Rows from block 10, named by matrix and row number. Rows with one number belong to one channel. Each number is 128 + 24 x the weight over its row's rms, rounded and kept within 0 to 255. All counts start at 0. Numbers have three digits each. After the name is the row's rms in percent of the matrix's.
# convs0: first 3x3 conv (model.blocks.10.convs.0.weight, 192x192x3x3), inputs 70-76, a 3x3 kernel for each
# convs1: second 3x3 conv (model.blocks.10.convs.1.weight, 192x192x3x3, transposed), outputs 70-76, a 3x3 kernel for each
convs0.6 105:049102098061138181113168222151108141157139099118120112111129166144142141109129122085108124141125115144118110117097089121115105118126111089125117118144136144124099131094132184125108128120110
convs0.7 104:116099130150122146187170207079132121109138147159132122119146113112117148090094090139146135095158106064083082125125119127123138140133164120121103123136133123117125111094102122127129143156146
convs0.8 096:154130105165153133158148109144135128115141122139135130144136146136157142143168181088094068085125126083147157105121118110111113122119132128125116099129112108124121092109122135121101150118113
convs0.9 107:118129167096085150135119158124066111104058141120096137141123179115117153089073113073073116154098098150160130124115133114121113117130138104133169096099143115123116138146133146139110114110117
convs0.10 094:110105138091138154132092120106085098094123142084124142077098115086108131094122140128107092118120142162157182140140125140140117145144136149137110136152132112108143102099104116132140115169135
convs0.11 098:125130152100128113126155145115171139098103132144149143164189171132137118076105142129096084131105113125097099140139133129109109115096091124155134149167164183188162150171151158162157110132140
convs0.12 091:157156115157178089128124069140135161152169164102140132107127142148122150126107158118094110153134106157163148116135135139124158128129135125110113129145158123143161147154161139150171120130123
convs0.13 097:104128144062101118074116113141155122160148115135133126139128137143142146120096100120146194117139157105123125136126114129125133110126124097107128153153160091124152131127141119124135092085095
convs0.14 103:084143134097102075126150112158148136134137145127125137158154189140139133120118117135132130140126148133128146120115139118110135118112124117153144164158167148154146143141127109111105091096098
convs0.15 104:094099122143109104136135103148153140138129127141145137102109116109098096115107104102108105132137153159159141122111119153148160152152158092117095109091087126117106110101133118129147141149150
convs0.16 094:150139159125098164138101147142137147152097111119101092166151134123150125110096096106088090115127155125154157123113123117132124134144139124147134140119104118127099116123099122117121146129122
convs0.17 091:094123121128155144160173137141142150135152161148137130128149113137092090164135151136126133088118162120148156136129140118129140145134141089087098114152131143164144147161144102100118131102120
convs0.18 103:066082081125163102133201167135168151145142158132134143160145160157146163109114142119153126125137110112110110128136155127117146112127141100118101131123096128142138141126154107121128111101121
convs0.19 101:095131123108106104154140128095071098105098114114101087138138149105067096173155148101110102101086071141146159131123112138123111139128127080100089094098094100091110131163118113148130161165147
convs0.20 100:155104093182155128169104108115123132099091109114104112129153122118138124143129129117158160120126135113102125122145133106122124127120124130137131144146146145163160124113166135112145143113119
convs0.21 099:114123135107130162124131131155151139107092109114120112095083108135132115122176161127149156134121128107118112108104120116123115131148141126130112118104094133113114151135126150137131116115128
convs0.22 097:086140183093129173101130173127122104116105084125143145125132081130097092141144142091107109119146108119134107139168139142171157121153145142121117129124093115108101168142111131141113112163118
convs0.23 097:099067091064069093084105118071092128105122115166173166079065085119099097151160123144153160124125145147118138095135146131131148138122130126139135136115097152167163133132124130115120117086101
convs0.24 103:110093122106117116169163162139122108160142121095101121135118123122144156100112131097095125123161170097145132104128114115135139122121124146135164131138155092100093131106111144130097141149150
convs0.25 101:105141127121117141132118138114147079170138056128105090150135104098124150094108188149114076144129092181175103119130153122111135129131133125119120149137121141148130119125086121114087109102118
convs0.26 102:135149124088117156085124164109128173139140149156109107108130115121166157129162198117149129125150146118124142131140118130122112132145122155125085133116098123081096110134131109110099135139146
convs0.27 103:190207144134178148070075066103093121104086090123099113105093107136109118169182140078063052116101110179136157099111134117106118144141128119125154112125137108132143085120145142112131200166167
convs0.28 101:076086058117146082074103085123136123106148145150149176155181128138195121113167128121160105157140112134118124118113117113127126122113130138135142174148133140126131130127146119130161098111131
convs0.29 105:132126157152123123133114136178139118192170163176146151119114110117105121117119095127150126125124104122121119136124117149143141123115107116165135104132115088090077147131117154136159146136134
convs0.30 103:152175147145144105136124123157109119143102105155132104115113113082104131098117133160137141141150155106097117121126116113129127135130127126109124135136147133131149114149136139151146151129131
convs0.31 109:121115154108144166077102130179130137176114143130133157137149179118138173120138180120150130111135141143126108124144160133143160123137145139149108131133110110131145112125133104110116112120122
convs0.32 100:136162128131146082140104088120116103093112099108066076102129124136145142136153113105114125114116125100155153130153144123138139128128114116123122146163131159172125150168140119106124124105113
convs0.33 092:147166165105124152073140144168169106183164127121136120115116100106142078115113096151187173141152151111110118112147129113140117113126107141108130122124149091115112102136109138144139158129122
convs0.34 105:151099074158076047151146115168166134172174117153144077101120106120134096138159116099104091100101116108130155104101119097114113122127112092145182083146155104122117114128133153122156117104141
convs0.35 101:103063092109087110123094099101107100143155111110096070112136114128142099118136101078094112115143161144147164123133114128128121110109116098111099148152158117146142109108117129134129156118125
convs0.36 105:172168163124125136117123153134108143118095112150139131137127150183149193168152191114150183130133136177152154141131144143123140140145148150139150140112125161130169156143137128140129126135153
convs0.37 097:087140138118161170132110114093078143115143182118128162175139163144106136141118119176109091136133139109115133139123128125110142134124121099097128112096138100122133130127133120184171140158127
convs0.38 103:115092096109105089129131109139144132111146140117149103131153185138132149139150157099100068110114089097093151111116116123115114122113119108115141157140139161149113092064074115097093072065065
convs0.39 104:131147100131158126146175168097127148089191199054119183132186192128146155097134139091106107065108115088081060138136117139118127158127109134153116137164095099140104147129115145114124144152112
convs0.40 106:104154164083125108159164154137157145120095129113115150110095116144130169147147140141129154165167144161140111108123148124104143128137142118170174095119130088131156126114109132156143161133133
convs0.41 102:102105146158114146169116178121095060146115071151134096113087093119141119183203177162123165159144156139136162134150126124147130143127131105104126132137158090123171163155139134172161123160145
convs0.42 104:144117131163102078123110096098073092082063120127091147112117123113133155139137141154116101164130143159146147122123126155145123151149138134094083118084085087094152146122129131111143140095113
convs0.43 098:115120088102119084116129150118099101140117153115126144085095091124122124115131157148174157173186156117091094112111111129128101109120117106116105166139140129160172124069078160139106105121100
convs0.44 099:127105123146118113130136106148143113146179140108156151149157134113150161137143129120117146116119149089086099146142140135130122122153126139147115101128149092119152137120115129101088082100072
convs0.45 105:105150144090115140079100139130135140174176147143167124131105121123122136087090103108086138124108163149128201113126124133127118126139127137125160129099124150117143083088098130133125118136123
convs0.46 103:142120148106124169108103114133128110107108105115112117148115138179171157108116111143182177136136146098089099130115137120107129144124144173160153141122136119126132110129136122116117127124145
convs0.47 094:165157142124102079097075077126112146122101099195181158131143167107124133105122129175174154132143130119111108149134124132136139115105108144152154121104109123133124111157172116154150124130128
convs0.48 092:119146106116114116123118096129156163100134178120151170093105118083107131114116171165125119170141144129155170118126105113118103106107109135110139098138151146173145139145116113137130105119155
convs0.49 107:168122119159127134171138143102146177103124149111149152150125137133129124111124126123125106157167115172174109115143140121153159123150152114122096157128104161143086129129132124127123117112101
convs0.50 103:095140105123141120149131138126137127147147104130173127108084095147135128154152121116090117127105117110091092127117127133124127119122125168133138185160135126115109153143126137162113150161122
convs0.51 094:122105092090110091091094081107124094112137146133124130079117090159169149132160158116125120162139138130091107136157137123137132155149155090122133130160161121150184144119155153124151134114149
convs0.52 096:119096062158171150136117118132119126160130126115113135102091104116090095117122117117126150101116144139135158141110116140132116122135134143169168124148157108117136165144117156116124120129140
convs0.53 107:162137150145104116149120117139152112140127133122141130134195144117145109137161144089116114118145136104113149119134115135126108135141112128122113131090116109091123121147083121178097154183108
convs0.54 104:104134114154111125138163178130134138129134111185178154103103112114128111089102118093102140125125173174159183110118122114121126136122123105110111159131131180154152140128136108121123118120134
convs0.55 101:097129142119091121109101151074099118134150173131120140121106122151110148126147153103125120124144135128112145127138158153155133141126130109141144075119139130144136146127135125120140120150135
convs0.56 107:116105073163128101155109098130121152106102144143136131142135149119143127119128122166170094156144100104086116142139133147144129149124137110138168086148165124119130108113112105093106113113120
convs0.57 094:148106126125127141132124143097088109121116147119149170079091073090131149147168170146157139159155153150170162147138142127120108128140118131138140139140126122100142132138141136102104158144119
convs0.58 095:107119138113096096095064091124088090135137150129152158176147135116129125124118101126179150121133117078102089129147144112135144112111117097107108093114117101109101112152126139131117133107121
convs0.59 104:118091116147109134117134127115121131095134134118124123120098109126097141112110109187152132132129126107088094128097131139123136127141135107108113163160150179174146138150093150150117127122114
convs0.60 099:128132131148147137127146129136142159164156144093086093116093112103119140094105122082090080085082094117111117117117131139118116087103124158113117129110115130135115127136108109115129121119117
convs0.61 103:152130127191119075128135109127102095138146163134131102171134132187175108136151108123088079142081125138140193111125119151138131133110120148133147126103107157111092131131112140150113155132121
convs0.62 098:157145110103118060065083079104094118104117119098144176135117164130129108120135107164149136140127124153146096140123126127136128113149145134128152135127121166143114144118123112136124122124124
convs0.63 102:117137170118137165143171159158159141132138124099114118134156143126102111141133133091130118085086079111108128103112120130105110127103103145177135099122128119136152096108116115129130121135110
convs0.64 104:144195158127124138104093088123154144103138097113121108107083114126136116181197154156151134145112123123126151127116129122118135127128146175218178111151116114117101112115122123123114147140120
convs0.65 103:181156157148081119100101119083105111111157136104132117106131137130151162151148171189169138193187145148179166142126144135119106132113106145178197133144155119109127155148126147132127124127100
convs0.66 103:127168190081119140072061088108118112092107086106129099137130133112093090125118098135088115168152178176172193115110138112106107137136113108107125137127128145146138131118095144109094153131118
convs0.67 100:157171128090153113079099107142168122107122103126116140100092120131120129106143125130144128105117122110121150128137135145124135124132127142131118099098088108113121112090134161157146139171144
convs0.68 102:155182139156126123131115098132174109098102125095108133150143140108129115115142141179106043143111071087099136126105118124129116150132134088107133124117143119116121111151154093145138122150151
convs0.69 097:135108099162132142182146183114102114183170127135118114180161173161137114098107113155113144183127116196143119143177137129155142136130153159148166120139142099128130132118103163145124138109116
convs0.70 095:111101127156131177167142155126140141174145137150125112128129162159124180171135155165111120143115133157166177124136153129125137128128137073100088152154141142141131142148162136136139140136130
convs0.71 104:095099086072099121110125137104118109124112106158159127102138115138185167085126111120123113126118125128109099117114139150133157123115117134118131130120147098151173104112128139121127138098118
convs0.72 108:078113148107134161143167128121121147170130097126113114094122160085134177151148163119128132110123121139148128123117115121121128150145117129163121114140114120133140126114129128120152129104108
convs0.73 097:192180147140117127159158168137129141143127134148123124110137126135146170150145139150123129118104138164168169129115138138115153127114137149105123152163165131148108150152146174171125149151123
convs0.74 098:158154141160159141115139142119114157099098137125138193137119143139118110131169169123149136107142136138135155148119124154129125142118122135143169103164166114124119130098114120106126139134170
convs0.75 095:181128111119106160128102143149109098162122168133086134154142127145128156129145166108109181133109140121139159135139136130134112117145132154138167128141135085114142104128132087128130119141151
convs0.76 097:140158153102154103098147151157105117123129117153162144095111130131131173184185208174131168149103159077102118129137135124120123120126139158153113114121117157148163134144163119114124102140121
convs0.77 094:148143158147164130127159082114179134141170142136167156110117099095132129127132127119136124120130109103105083144134128145136134114118127090109103115109103149109111136125128107117097109125131
convs0.78 092:101126140103113106133141096147135120127135065125114098120124116121125120071105096219167125153123130134136146119122121117128127124131125134138135166143111122125143126123118131133134141156167
convs0.79 103:114103132123101135129121156123137079148150079161118073153150119110125116150119093084134174084110147098128146131121166117121143097134142096075115111124130134127118143130122132106100128108127
convs0.80 095:167131168152102099132117126124105117103126129098138152140123131127115105119124099106078137105115161129107142122117120129118107122129133133125134115115138138114109182108134133112130129114155
convs0.81 099:189166191134128119084073101130147132134161144117153154107126085123120120078085106125107116139114092136110105111131154096111127094116132157140160129152145182176153144118094161118123152142131
convs0.82 100:139173176142185161137144127133136142138117097143130089110119131111161184155145160131156140136154164110133156115116127105112137112103107113084094126104105135165155134110104152144136160152158
convs0.83 105:124119149110135135112101064090070087132127123122116143149145131121088092120115120138127149080123127136129112119128102127122121114118129116110136111097101148119094103133123131121095141120089
convs0.84 094:145164173124102115098108112092076088149118115177147152127118102148140112156139143153152130139147133106142140132121126119111116127142136125115120137123119124129118117119123160129125103105120
convs0.85 101:142171131106139164100106111117131172106122133135098075129139091099101114090101131091152170132170148192179111128125134116127144154144145129135134159140090150137090126124106150131134120115113
convs0.86 094:117126127105109092133098124124115092150144169100095097104143126076101120098099102133143198117121178135130174147138143135143159144126153113120138161151147091058081135142142154143141149128124
convs0.87 097:137155157092109142121063097127110094144167195155154189131133110173165153154166178139158123165157125155167118126147141132125123146133136144134155160121186151109127129133114109109112124141153
convs0.88 097:113125118098094106118103103140152133126142124117129134152131143180165165146162150180138159120114082131091083113120124105100108130131128072124117057108114096111140139150153108110105158121112
convs0.89 105:138103112145106115172138134138194182127134155115098096113097109143168150145183172135138117154139134123137118157146107150153128121127130094079105128098116115129130129114123132116127125126134
convs0.90 103:089119121116134138116145172177159128176174097122110099117131117139179152135148120073107094063140180048142175095129146099125152085122146106118091114141126117166142131140134121144144104107111
convs0.91 104:126119103150123118153111124114148137131161155142126142163122119152116101106093114101093093106108120127118115114124118102122115102114114134121103121093080146109112130109143149127150152135131
convs0.92 104:180178163198160148129126096128143148104105093076088083096107108154135131169143153112119140092113146073096105140145125130130114104117118149170159143144123118129131122127140122104110119114108
convs0.93 106:149103106218080083112086119124101149109112164151119107106130155115158178153128140115088112061085141074126176107111117123122128117132136115146153134134166162155163138123141155103132123095134
convs0.94 091:132129118168157095151132101170174181128115114149155158098115121105088139110104135151161138179179157119123111126143129129132145124109111136127118106142112092117113115147110126154128117115086
convs0.95 093:141146127132159153123146127159121118127098122140110110124144101111120109127145151169175198140092067147109078137140132110126126129119117152117111140140124157174154130135131099092100139150139
convs0.96 105:086093122088117151144154158069091187106137164132149111149140127151130130084119139093112161110131139140142126146154112113122128126100143110130125132160151141163102155119109174165116135141151
convs0.97 091:168139135172133141144115106129126142105146174148144168184119126171147118175189145137129143167161116146150100130135120112124143110115139161160103125124137149133100138107135095119126132151137
convs0.98 094:142153120093119096114105103168185138133134083132131106135099093154103086120071093201160109144113085131129126136081103140114116133133118157164122130142092119106096152099120139114132152104142
convs0.99 103:118112110167158134113128098124137138133127153132126136126106085113108107104116117127129134119128147111096095140125102138123102143132118170143125194127119161128133131151145104124139108132146
convs0.100 100:163153150159101120164148121143126108112085129144094138116102106150143095134142125138098125102064095110115157101109117108128107123144117142152115161164110159138110148150141130139165097129144
convs0.101 109:092143158113197202108115135124109137123091095106124121118120132125120142168135121101149211123095097111068065137125119131115119119115130155106103120123117113125135112109109104104135101107145
convs0.102 104:125106094132164132097124136173137138105105112108108102146140161159132140094101113099123100145097091119095115136137133110123115147129132136136131168136117139146137131108117116139113124131134
convs0.103 101:143090100126085107124118125105115133092102104137123120146157142131118133113092091173123151136125130120120097148143128124131126114117138126113138103091121130115117143168115140167145139137135
convs0.104 104:110092106117101126115110112089136163136163187166163164138151102131145106146144131063133096111157095107163116151132134149117128133103120059119115127171143132160162126127124113128110133149108
convs1.6 110:125103097108114114113128149124145140145199202125106124084105134160153106115107098122127137117121096152147114139156127116130146115130170119113112139132143133146145176156123144142138157156132
convs1.7 088:099101107110134146110128143110118091140148141132137132067075079107122122115092097106124094118151129167176194157156141135169170124127127152163130117112121113125114135159126113133109114117085
convs1.8 135:164161121129165129124141101112141117121126093135145144109137150117131132125119126077109134116173174112154134147115111144105104124094118101116156129116134133134144109150169125140176163149160
convs1.9 106:142145119166120136153131133111114122124118137115124151098122117160133115139124106122100095120115109104091119115102075073105085108089096138152118097115075131125113120106107107125125130121115
convs1.10 063:154108110122083101171150113126114123102133137133152099121091097131100109111105118085126162076105126130150138137140139115107127087071107150162158180169166124106105137101103111116115146116114
convs1.11 101:133113118134122125140146138120143134136124127125121117133146119166170150147159157152169172153156152136138145122149153147176171161180167084068073052069074106111117122142161179159152185160124
convs1.12 073:139140155121135109108105096140144138139137142106091123146109121148122135128160157086115139102110125110142182102100111125114129137093121117111133145152146141123133114119145124140142134156142
convs1.13 077:140159169134124148132131165112117106146175152129132115147127131128091114160130135165155142128137123114118134103115125141163150151161153134120133157171182096100133142126137144131144112134119
convs1.14 098:099101113117095116111057100099115114133145148126145141119104136126143137108165158125184194094130174139153178130135141124124152127127154125114118108129141111099116161140136186192179166139097
convs1.15 110:114131110100126128099098099119137135089095091121122086171180177140169148138133127117123109099083104109117111134105126140125134155121126152147155153142141125124125114137160081097096092106116
convs1.16 080:146098088130116134117104144136114115176156106134120108157148125135118104129124106109104095107121093118130111158144159160117152156103142112087085144119107129129117109133111115137101132159182
convs1.17 069:146138141103082132127126129130143137109130131073108109129117119167161179115116160073125156095133169107116132126116122144106108149140116160162153133118129148114129125148115099134114114117115
convs1.18 121:147130149131127128113143124113107103096072100147119148139109124133115122110064063130120105144131140160152148141106139117100120114099117124118151163140134157142140171183177129147149114121118
convs1.19 120:135128129114127130133183151112109109135136149119102137145139152126129137082100105130114093128129126127130130140148147128138156129130169107113094121139137077100116135156145123130126130126151
convs1.20 085:160137141103108126100118112127144143129130146113107122137126117125130127098097139142136138139130135100121168080096075092111065125098072166180170132149156119123124122112106138129135121121148
convs1.21 094:159140116126124109112132122115125144119107114162151146123123153143140121145145149154161136126132136134125133115098099120115119182149112145170188139149172112137138101114121131129155169138141
convs1.22 131:141147103147125095133095093124126123113124115163145128124148153121133146118148166153127117169148152153135155144092137125100136090086104139162154108115114100114103121135148092128140118140140
convs1.23 130:103113100164163156146166145096099109140118111143122139129090106137106104127102114180201180111115146079086141101096120099120157115123120137127124148125115119101116190158184146128142151160158
convs1.24 112:112102067124124107094098104156143132130097099098097093149128124139163167113147138118119126107128125135152159117122142115106116094076089134131124166149151164128112111088070116139131116121107
convs1.25 136:091114123075142148092129133110118083129133072159155091112140147113116128140118128116093135134118156114130185145126162117115136119102140093076109078081113094102131121163128141161127141149100
convs1.26 103:156148161139180156143166142131127110116101095123134152120114112087110073117127091087131142111129127130123092103103151122121159122126136160173160109132149139127132129122112112115135124127151
convs1.27 094:180198165143163167135133143119111120102127131080116135085089121134147140123141139138134135117140116109138121146134094138141102112109099129109111139135117141121107133117152123135131116138123
convs1.28 102:137084121143117124148148135062060085125149145103100125119116131136149160162165170165144142168146143138117123185204140115130101123148113085078086129136125142139144147143125183139138187153147
convs1.29 116:131120094094118121113122108130101105158150122131146135148146126135132138100102110126120094132127105132123114104096111165135123166152147139158142148153141103106120118095128118108119150138147
convs1.30 109:165170169148133137162140124119108107158160153088116091094083113112099115107104115140136108147134106155150153116099096154146119160145106189177167099097099110110121097142168083126126149158159
convs1.31 104:094116132118128122125124118141121120108121104128120113193173128162151133116149157094122186104125188121150206091144145112113118113082094123138125118135096149175124121152147128138100162165131
convs1.32 089:127110111145109093154111111098105078170197145104131119148141138129161150089108112097064121088098151142183212110156194104136175139145184141121139123127140101087102123136114126140128089126101
convs1.33 078:143137139172133161148152151138114100158123128121124139148104080124135081127174136113111132095110140095105139119148178126141155149142120157156162158159169168135163124117126106077108107093141
convs1.34 112:131077136155110179144145189137135124121128117131120112112100121108121111112110109177129124136107111155141115106098156108091140088094103130131108134138110111109124144113168109109153104120133
convs1.35 087:109123145131111134150129107141168113139212176100121090127140115105099102120108112091113125105110116156159151094124138105132128114124098092107092121130132068083093166132141160126141119149158
convs1.36 117:142123133147153145098133128145137143172168166099096130102130145136137127145150141101109103124110099119118109128113128134111120173148114111104114119119104175167155113127123129154155127120111
convs1.37 061:176173153166164160145149158096120149115124153136141171150165186126134138126165142171175182125148145115150128163141136170134142165158142143136173132150158143173152160118128169106127151103120
convs1.38 112:096114128085107103081104099094134100115145133103077102136109111130100099161143131155126105154135100134120094165140123156132108149157168145128133143148146146136116123113125122106113138129113
convs1.39 124:148115119155117111144159145088094093115148121077139151148114155166135125129103106135126135148122122165112103132166117142160095152152104149143159117119133127127152154145167130106118160141119
convs1.40 089:086093127130124155130093120103115147131143156169177162136145163128117125121119139094112119090099105086106119124150125140170134135151163133127109116136097121127128160128117127124120134117096
convs1.41 098:107163142105138135125161167112107125105116120153165129134144112087074103124142159107119128119123118105136154119096101157136142156158163137116150159124161147153180134089133134104134137107105
convs1.42 114:133108109143099116143132129127131154104122146162140138148152170124120129150142110107103118121112130135106099172129124183173124133142123123183159158168117131151144144106106185120108182117107
convs1.43 092:087086090126105134087080157127123138129131139101118149069085103162139140186195184165162136096092094072074092122123143135144177156154145134144119122122129142142147130126124161120113142123104
convs1.44 100:098103119088120122111135129125129091122169128113134116143166131111157109095101112082108127108122153136126154103111104128105107158123141132144156092103147098092138126130164094075100114093110
convs1.45 117:137128111131147133117140132140137146098074104126124127161167147109119101111140121087127156096120141094125108090074111136106116140135126143149156129101112133131113082099106089102124115123125
convs1.46 089:138134117157118086165141135116104104144139122132127103122099114106095095112092103158135133130122115139135129128146147103129126098129130125122119112118107116116133086112117083070112117108127
convs1.47 118:106121125110103100120112100101093096162165155151151156148144164113114145093106136115129125119134134140130151160165160118137151115131125107135142128143142142150158124141127118143119135149126
convs1.48 078:139114130117095124153110126136113133167141140143163098129116143144132180125125181149120120170145146120127135129146123123130094110143122173126113163118141103061109141111112164131139178133148
convs1.49 108:126107102161148064131132077098139146102124148134131127130120161132109148140125139160114092175116084172154154160121145125093136103106111141125137137122123109101123142114136140113127137122128
convs1.50 120:139113129132124121111144140122154134126181187101133141103118127107097114126137120142109111160126102159167148144132127112114119120128136179156157148129134118114103134149156119134152115103124
convs1.51 070:093131161125130151126133113146126130144177185083114101095162184126183152126135143127102107136112113152153154144187173093141163127147169135131130148153140142156124144145164127091102116112134
convs1.52 080:130134173133153145152120120107116138117114135103123134111093128143137145134137128150107097155107113156145143151146179144134151182163149138154148110121126098092104096096128114116144092086116
convs1.53 120:166155139162127127173178116124107119115130123153188141131174127103138071091124081145098114146108135126121123134187156123169146153173167110123107124132124156151134157133147123111135143132139
convs1.54 109:131135152123114114118098129097098106088081099147166165128126117141134152155149152134141148102123146107103118155159153143135128138136119126146146122135157141142149103086093123121116093113093
convs1.55 114:120142117127103123146133128144118108153112098143135116138132133131141122131117106148141134113103094095113131135131127133155136123130115129123135113125139113129146104129170113106125121115084
convs1.56 112:167161143143198197125132158125124144134139147093104153096100095165141102173119105116105153130103155170121152144114135156127119124133141113123119114126123126113111107113113126103109120107123
convs1.57 076:131121117106073084104091111090075090172152140117105080092106121137147172119135129154149130115133107119140120158153102131144077114103042154143142135117139107114113184173156146115117145153144
convs1.58 077:089125169136160150147158149079083088129149140082096101118134130123148159138131109102149132112148111105130120096101143149155185144166215102102093119147131124116099099115098100110112110127135
convs1.59 108:085102117060082075094105105114140106124128106148122109075072101118122120109135119157125096174150109168136126112110118116120148105098133069080107154160165136138151124166173119120130119143125
convs1.60 139:132124115143128124148143151120118121111119091149098078144150158127143152118154135161157126122110088120111111136109109132130136138119151096084101089113125120128106098109135137142143128118116
convs1.61 116:141136119119081136117137174133146149067109138137135141105156128100118107073094133144153122119139129128131134152127153134108116104103114131127142147149138150114094135128116134109129111108155
convs1.62 091:187155112197166094164171135090122119136181184121127117134113125116094115129108128161129101136084094130097130127132111113098064128111067146149111137135132122140122174188147125158135152178143
convs1.63 102:115114153142151160097122128106116116100120120130149161147126155135120118094078072141178176119153157136157120186176147172113134153096116119103085139128103167157132123146143126154143130141117
convs1.64 117:158127121134154123157176120129113107142119114176161156121123143122115144132087111140158136109104102067097093103087098125116097140140109116108104097067083143130129139148168124119116166145134
convs1.65 113:118105126123130131120125129148115129125095108131121129129141111151150140117094116129116117107067094123092100110135143133139140129165182114119127105130137086110131156156122146119094127120095
convs1.66 112:090093115111118106121103080125120132130111143118112148158158135155164146124148158064095101095095097134119093151157196169112136166091108127099105120117091094070079111136115100112108120150125
convs1.67 122:103087105132172147173162127097131114097140140148142125110093124132132117120118088136100101128126117117138114136143129120153132122103136138103104131126129125121127136169137133153113148183157
convs1.68 125:125162131124177159114146142135115110129140120132182168154122158128075110135083088096130152116124137116111128129177134121137116117122111142115104103108109099107123162142132157106140163097132
convs1.69 089:111116102132103061111088088148116115142123089141139123136151148108094126146132137121102149129096131125120133121111114166148136167147154118116139153145151152142147157144128138110128117105118
convs1.70 082:095087075066075089112121102114121117137144133108117087116142123129124143090078112113135162111115142109092117134134165126126148145136164132119121149123123124151128140139145114122109083094089
convs1.71 108:100100125100079114125156137119123122161155133118151133121107140165171168116118132156138152134115123123113119138162132145164127099125111100119128199172183113103134158134144132109129126120140
convs1.72 119:096117123119134168140107122120115109130107114111106149129128133111103121120122125085126203105122148096111185112109121140124121137177159187147156130127096126159138148123109109115121110135129
convs1.73 067:119140127116123138156160167136113117140130119079102106096097128112089105109110126110134151094125148127147156145127127144151138133113123106105107158156152134123129164153144138128126119096079
convs1.74 086:080108113139111099109103085115111103121127126106126148090093103083113125113117133121107091140117099128106094106123109127138135099132145149111122127120144097085097136146140127108123122125130
convs1.75 066:146129131106104122104100100097097131122156171141133087077097130135115139087112135122141133136153129113149141116113160140140129139145134137131084104124113090136124159135151125148141135150168
convs1.76 070:095079109118109105103120120125122144143129126108109116112100142125126155106098166164181172120147139114154144115108135133129147158128134202175155172163134136126108142124103156137106143118090
convs1.77 079:087074113108113105143147112132133121150171132133124130108082109183170123158196111119114153125109146120091120134123130130098136152101140126131112141146125147127122168133116111116095106122111
convs1.78 075:138136146151160155173159158129138124163169137143146123173181119126144097118123097134163146137115098113066068118141125117118140148135166140147158085120129107152150138119101122134100109123121
convs1.79 120:095115146129160115128125121135151102098107107109107110145163132150151137138120108111110117136105151143140158136130135122112132093109131140166154126128154128134137135173129098116105131126115
convs1.80 079:075101092093117116119116085139137126166158129163175161132185133093160133113145123176150159162113153185115121119111118124124144153155165118114112089090103125135116154129167123125164112122156
convs1.81 065:151158115119108109103110107100120149110121146135118105141105145146131155155127171160124127144105082161141135120153122103135135135129143113099078123118120120095106150158143133158150145135134
convs1.82 111:122114132105109153115118112103110097118115127142155152147154148149160133106129126132150148094108106114132119113133135106126114110128123167181167122150137118114112085079073150126108155122106
convs1.83 108:102151139157163128125155169115144101127116088129147131157120122143117134121143172115131087111125097094144150161158164166120145138116130129175160098159158110150135119124114130142116115145170
convs1.84 080:119102111091116114106117100122137119101120096100115105171175148151155148166184182109140118099113096103129123130139142099115119104133155147146147128122131119138122134141142090099142093094155
convs1.85 119:135191157131156123151142124143097084223210143168143137124132099133148090097136100162125116157121116122115105130109117106134103130153118154147094149146110134120098121139117146130132171140151
convs1.86 072:144192138117118097120104086134135134116130147120136133141147154103090144165136156137160173097121129073111127115137122153157135149168156094124107137164155158189190145121152116110130101087099
convs1.87 065:156149150095101139094099109152135108165173138086113135046064118064035087128106125124136169091108119100075066160131161158155142126135123103106110132133136154130114164157135130122102133124120
convs1.88 088:127127116116137104106145146105104122100135155109148140144141162114128158090080122132129125128107110132114130142144142120098113134126116173162183120128131160166159128111109137136095158141113
convs1.89 110:123113106135145107142126130111122134095120153088099121152155150122177165122155147142128141113091111125100115124109108103115140114122120112149120100132119072110114134131117153144143164164149
convs1.90 128:133109131136120114116118123153134146127139143095105124152132122132143124097102091045113166086132156112133160143171122140159131135114114133137156129128176103107151108086110089124126062110124
convs1.91 132:185144143169122144121107134141127160118114127140128160173142139137121134108119127150125133141103130140121142191157129170145121122141126141142167157151169123157181158139133120125112089119110
convs1.92 110:142128151108086098144121136146143147156125138121100141106149126138161132163158145155158158108111112133108084143129167140102140161120142144140139160142143150137134129157148121149136102116121
convs1.93 111:074106101080108135121158171102119118069102100090126126140149120117114092092088075088092086114123114120130151134140148110091099110106108151142128121134125125133131123147141116144150116108145
convs1.94 075:121138136118189132116121103138105099153133105112110078106111124118126137168131087125115107136140112087107088139110125154096142199122151165168149147134142132120115128171144098132113096127115
convs1.95 074:125102128125112131151145128137116102136122118126145157127151162099120122133117098185157108162143116168167137175128131184129137158112093139150156098103106148145142131110124121123116155122092
convs1.96 129:154124153170167164162131155145147127133111160181159161156140143177109118140116131103094133133141170146129134163138130119091105126114108125143139103131133171160135165140139157124148130130123
convs1.97 070:125144130115134096126108099081089093067101128084087110097116151122142146094097105155136120147111109153137124176181151161168166135158166154149125139147130093113115137152147144140129154157155
convs1.98 078:128123149099101133101091133165151136137108123107102143151164120126120121117116108168128106146105083138099080167144152157141145181182193153155126116120090127123096091105067124133058146147096
convs1.99 105:183140119180122101130091084132157166093096121113125117138153154110124117136154151171177141109146111143125095132118146136132150134122176080084102131110116111123137133154119127144132130152155
convs1.100 094:124089090118111099119155107151138143194168144125145149085064068096160116134149118098104113137125122151101101109115132105098120119134142120106133131111111155141113095121102129142106122154127
convs1.101 116:168145121184142118187140120162133146128137141126104126160122094153124118118108097133139132129151157156159143120131140107118153137187185101113138104116130121135129133151144140120111136127129
convs1.102 112:134127106120100085101096108154146129127091091145119105134133103161135123112115128113123123134142131125148130140123117120110115111112122112111124173162136135130138089097132098076122158145152
convs1.103 115:122136118115119105106098086082099097119126112149172140120145151168163156145115110162175135146158120172174147149123124166130112150124096189190182113110099109073052143134140168144159153122144
convs1.104 120:111083125103088126134119121129125115124136125133098103137120131144173133112145087118149147098114130146122099156173133137173164112139147139133121083101104094119124128121099125111088153167127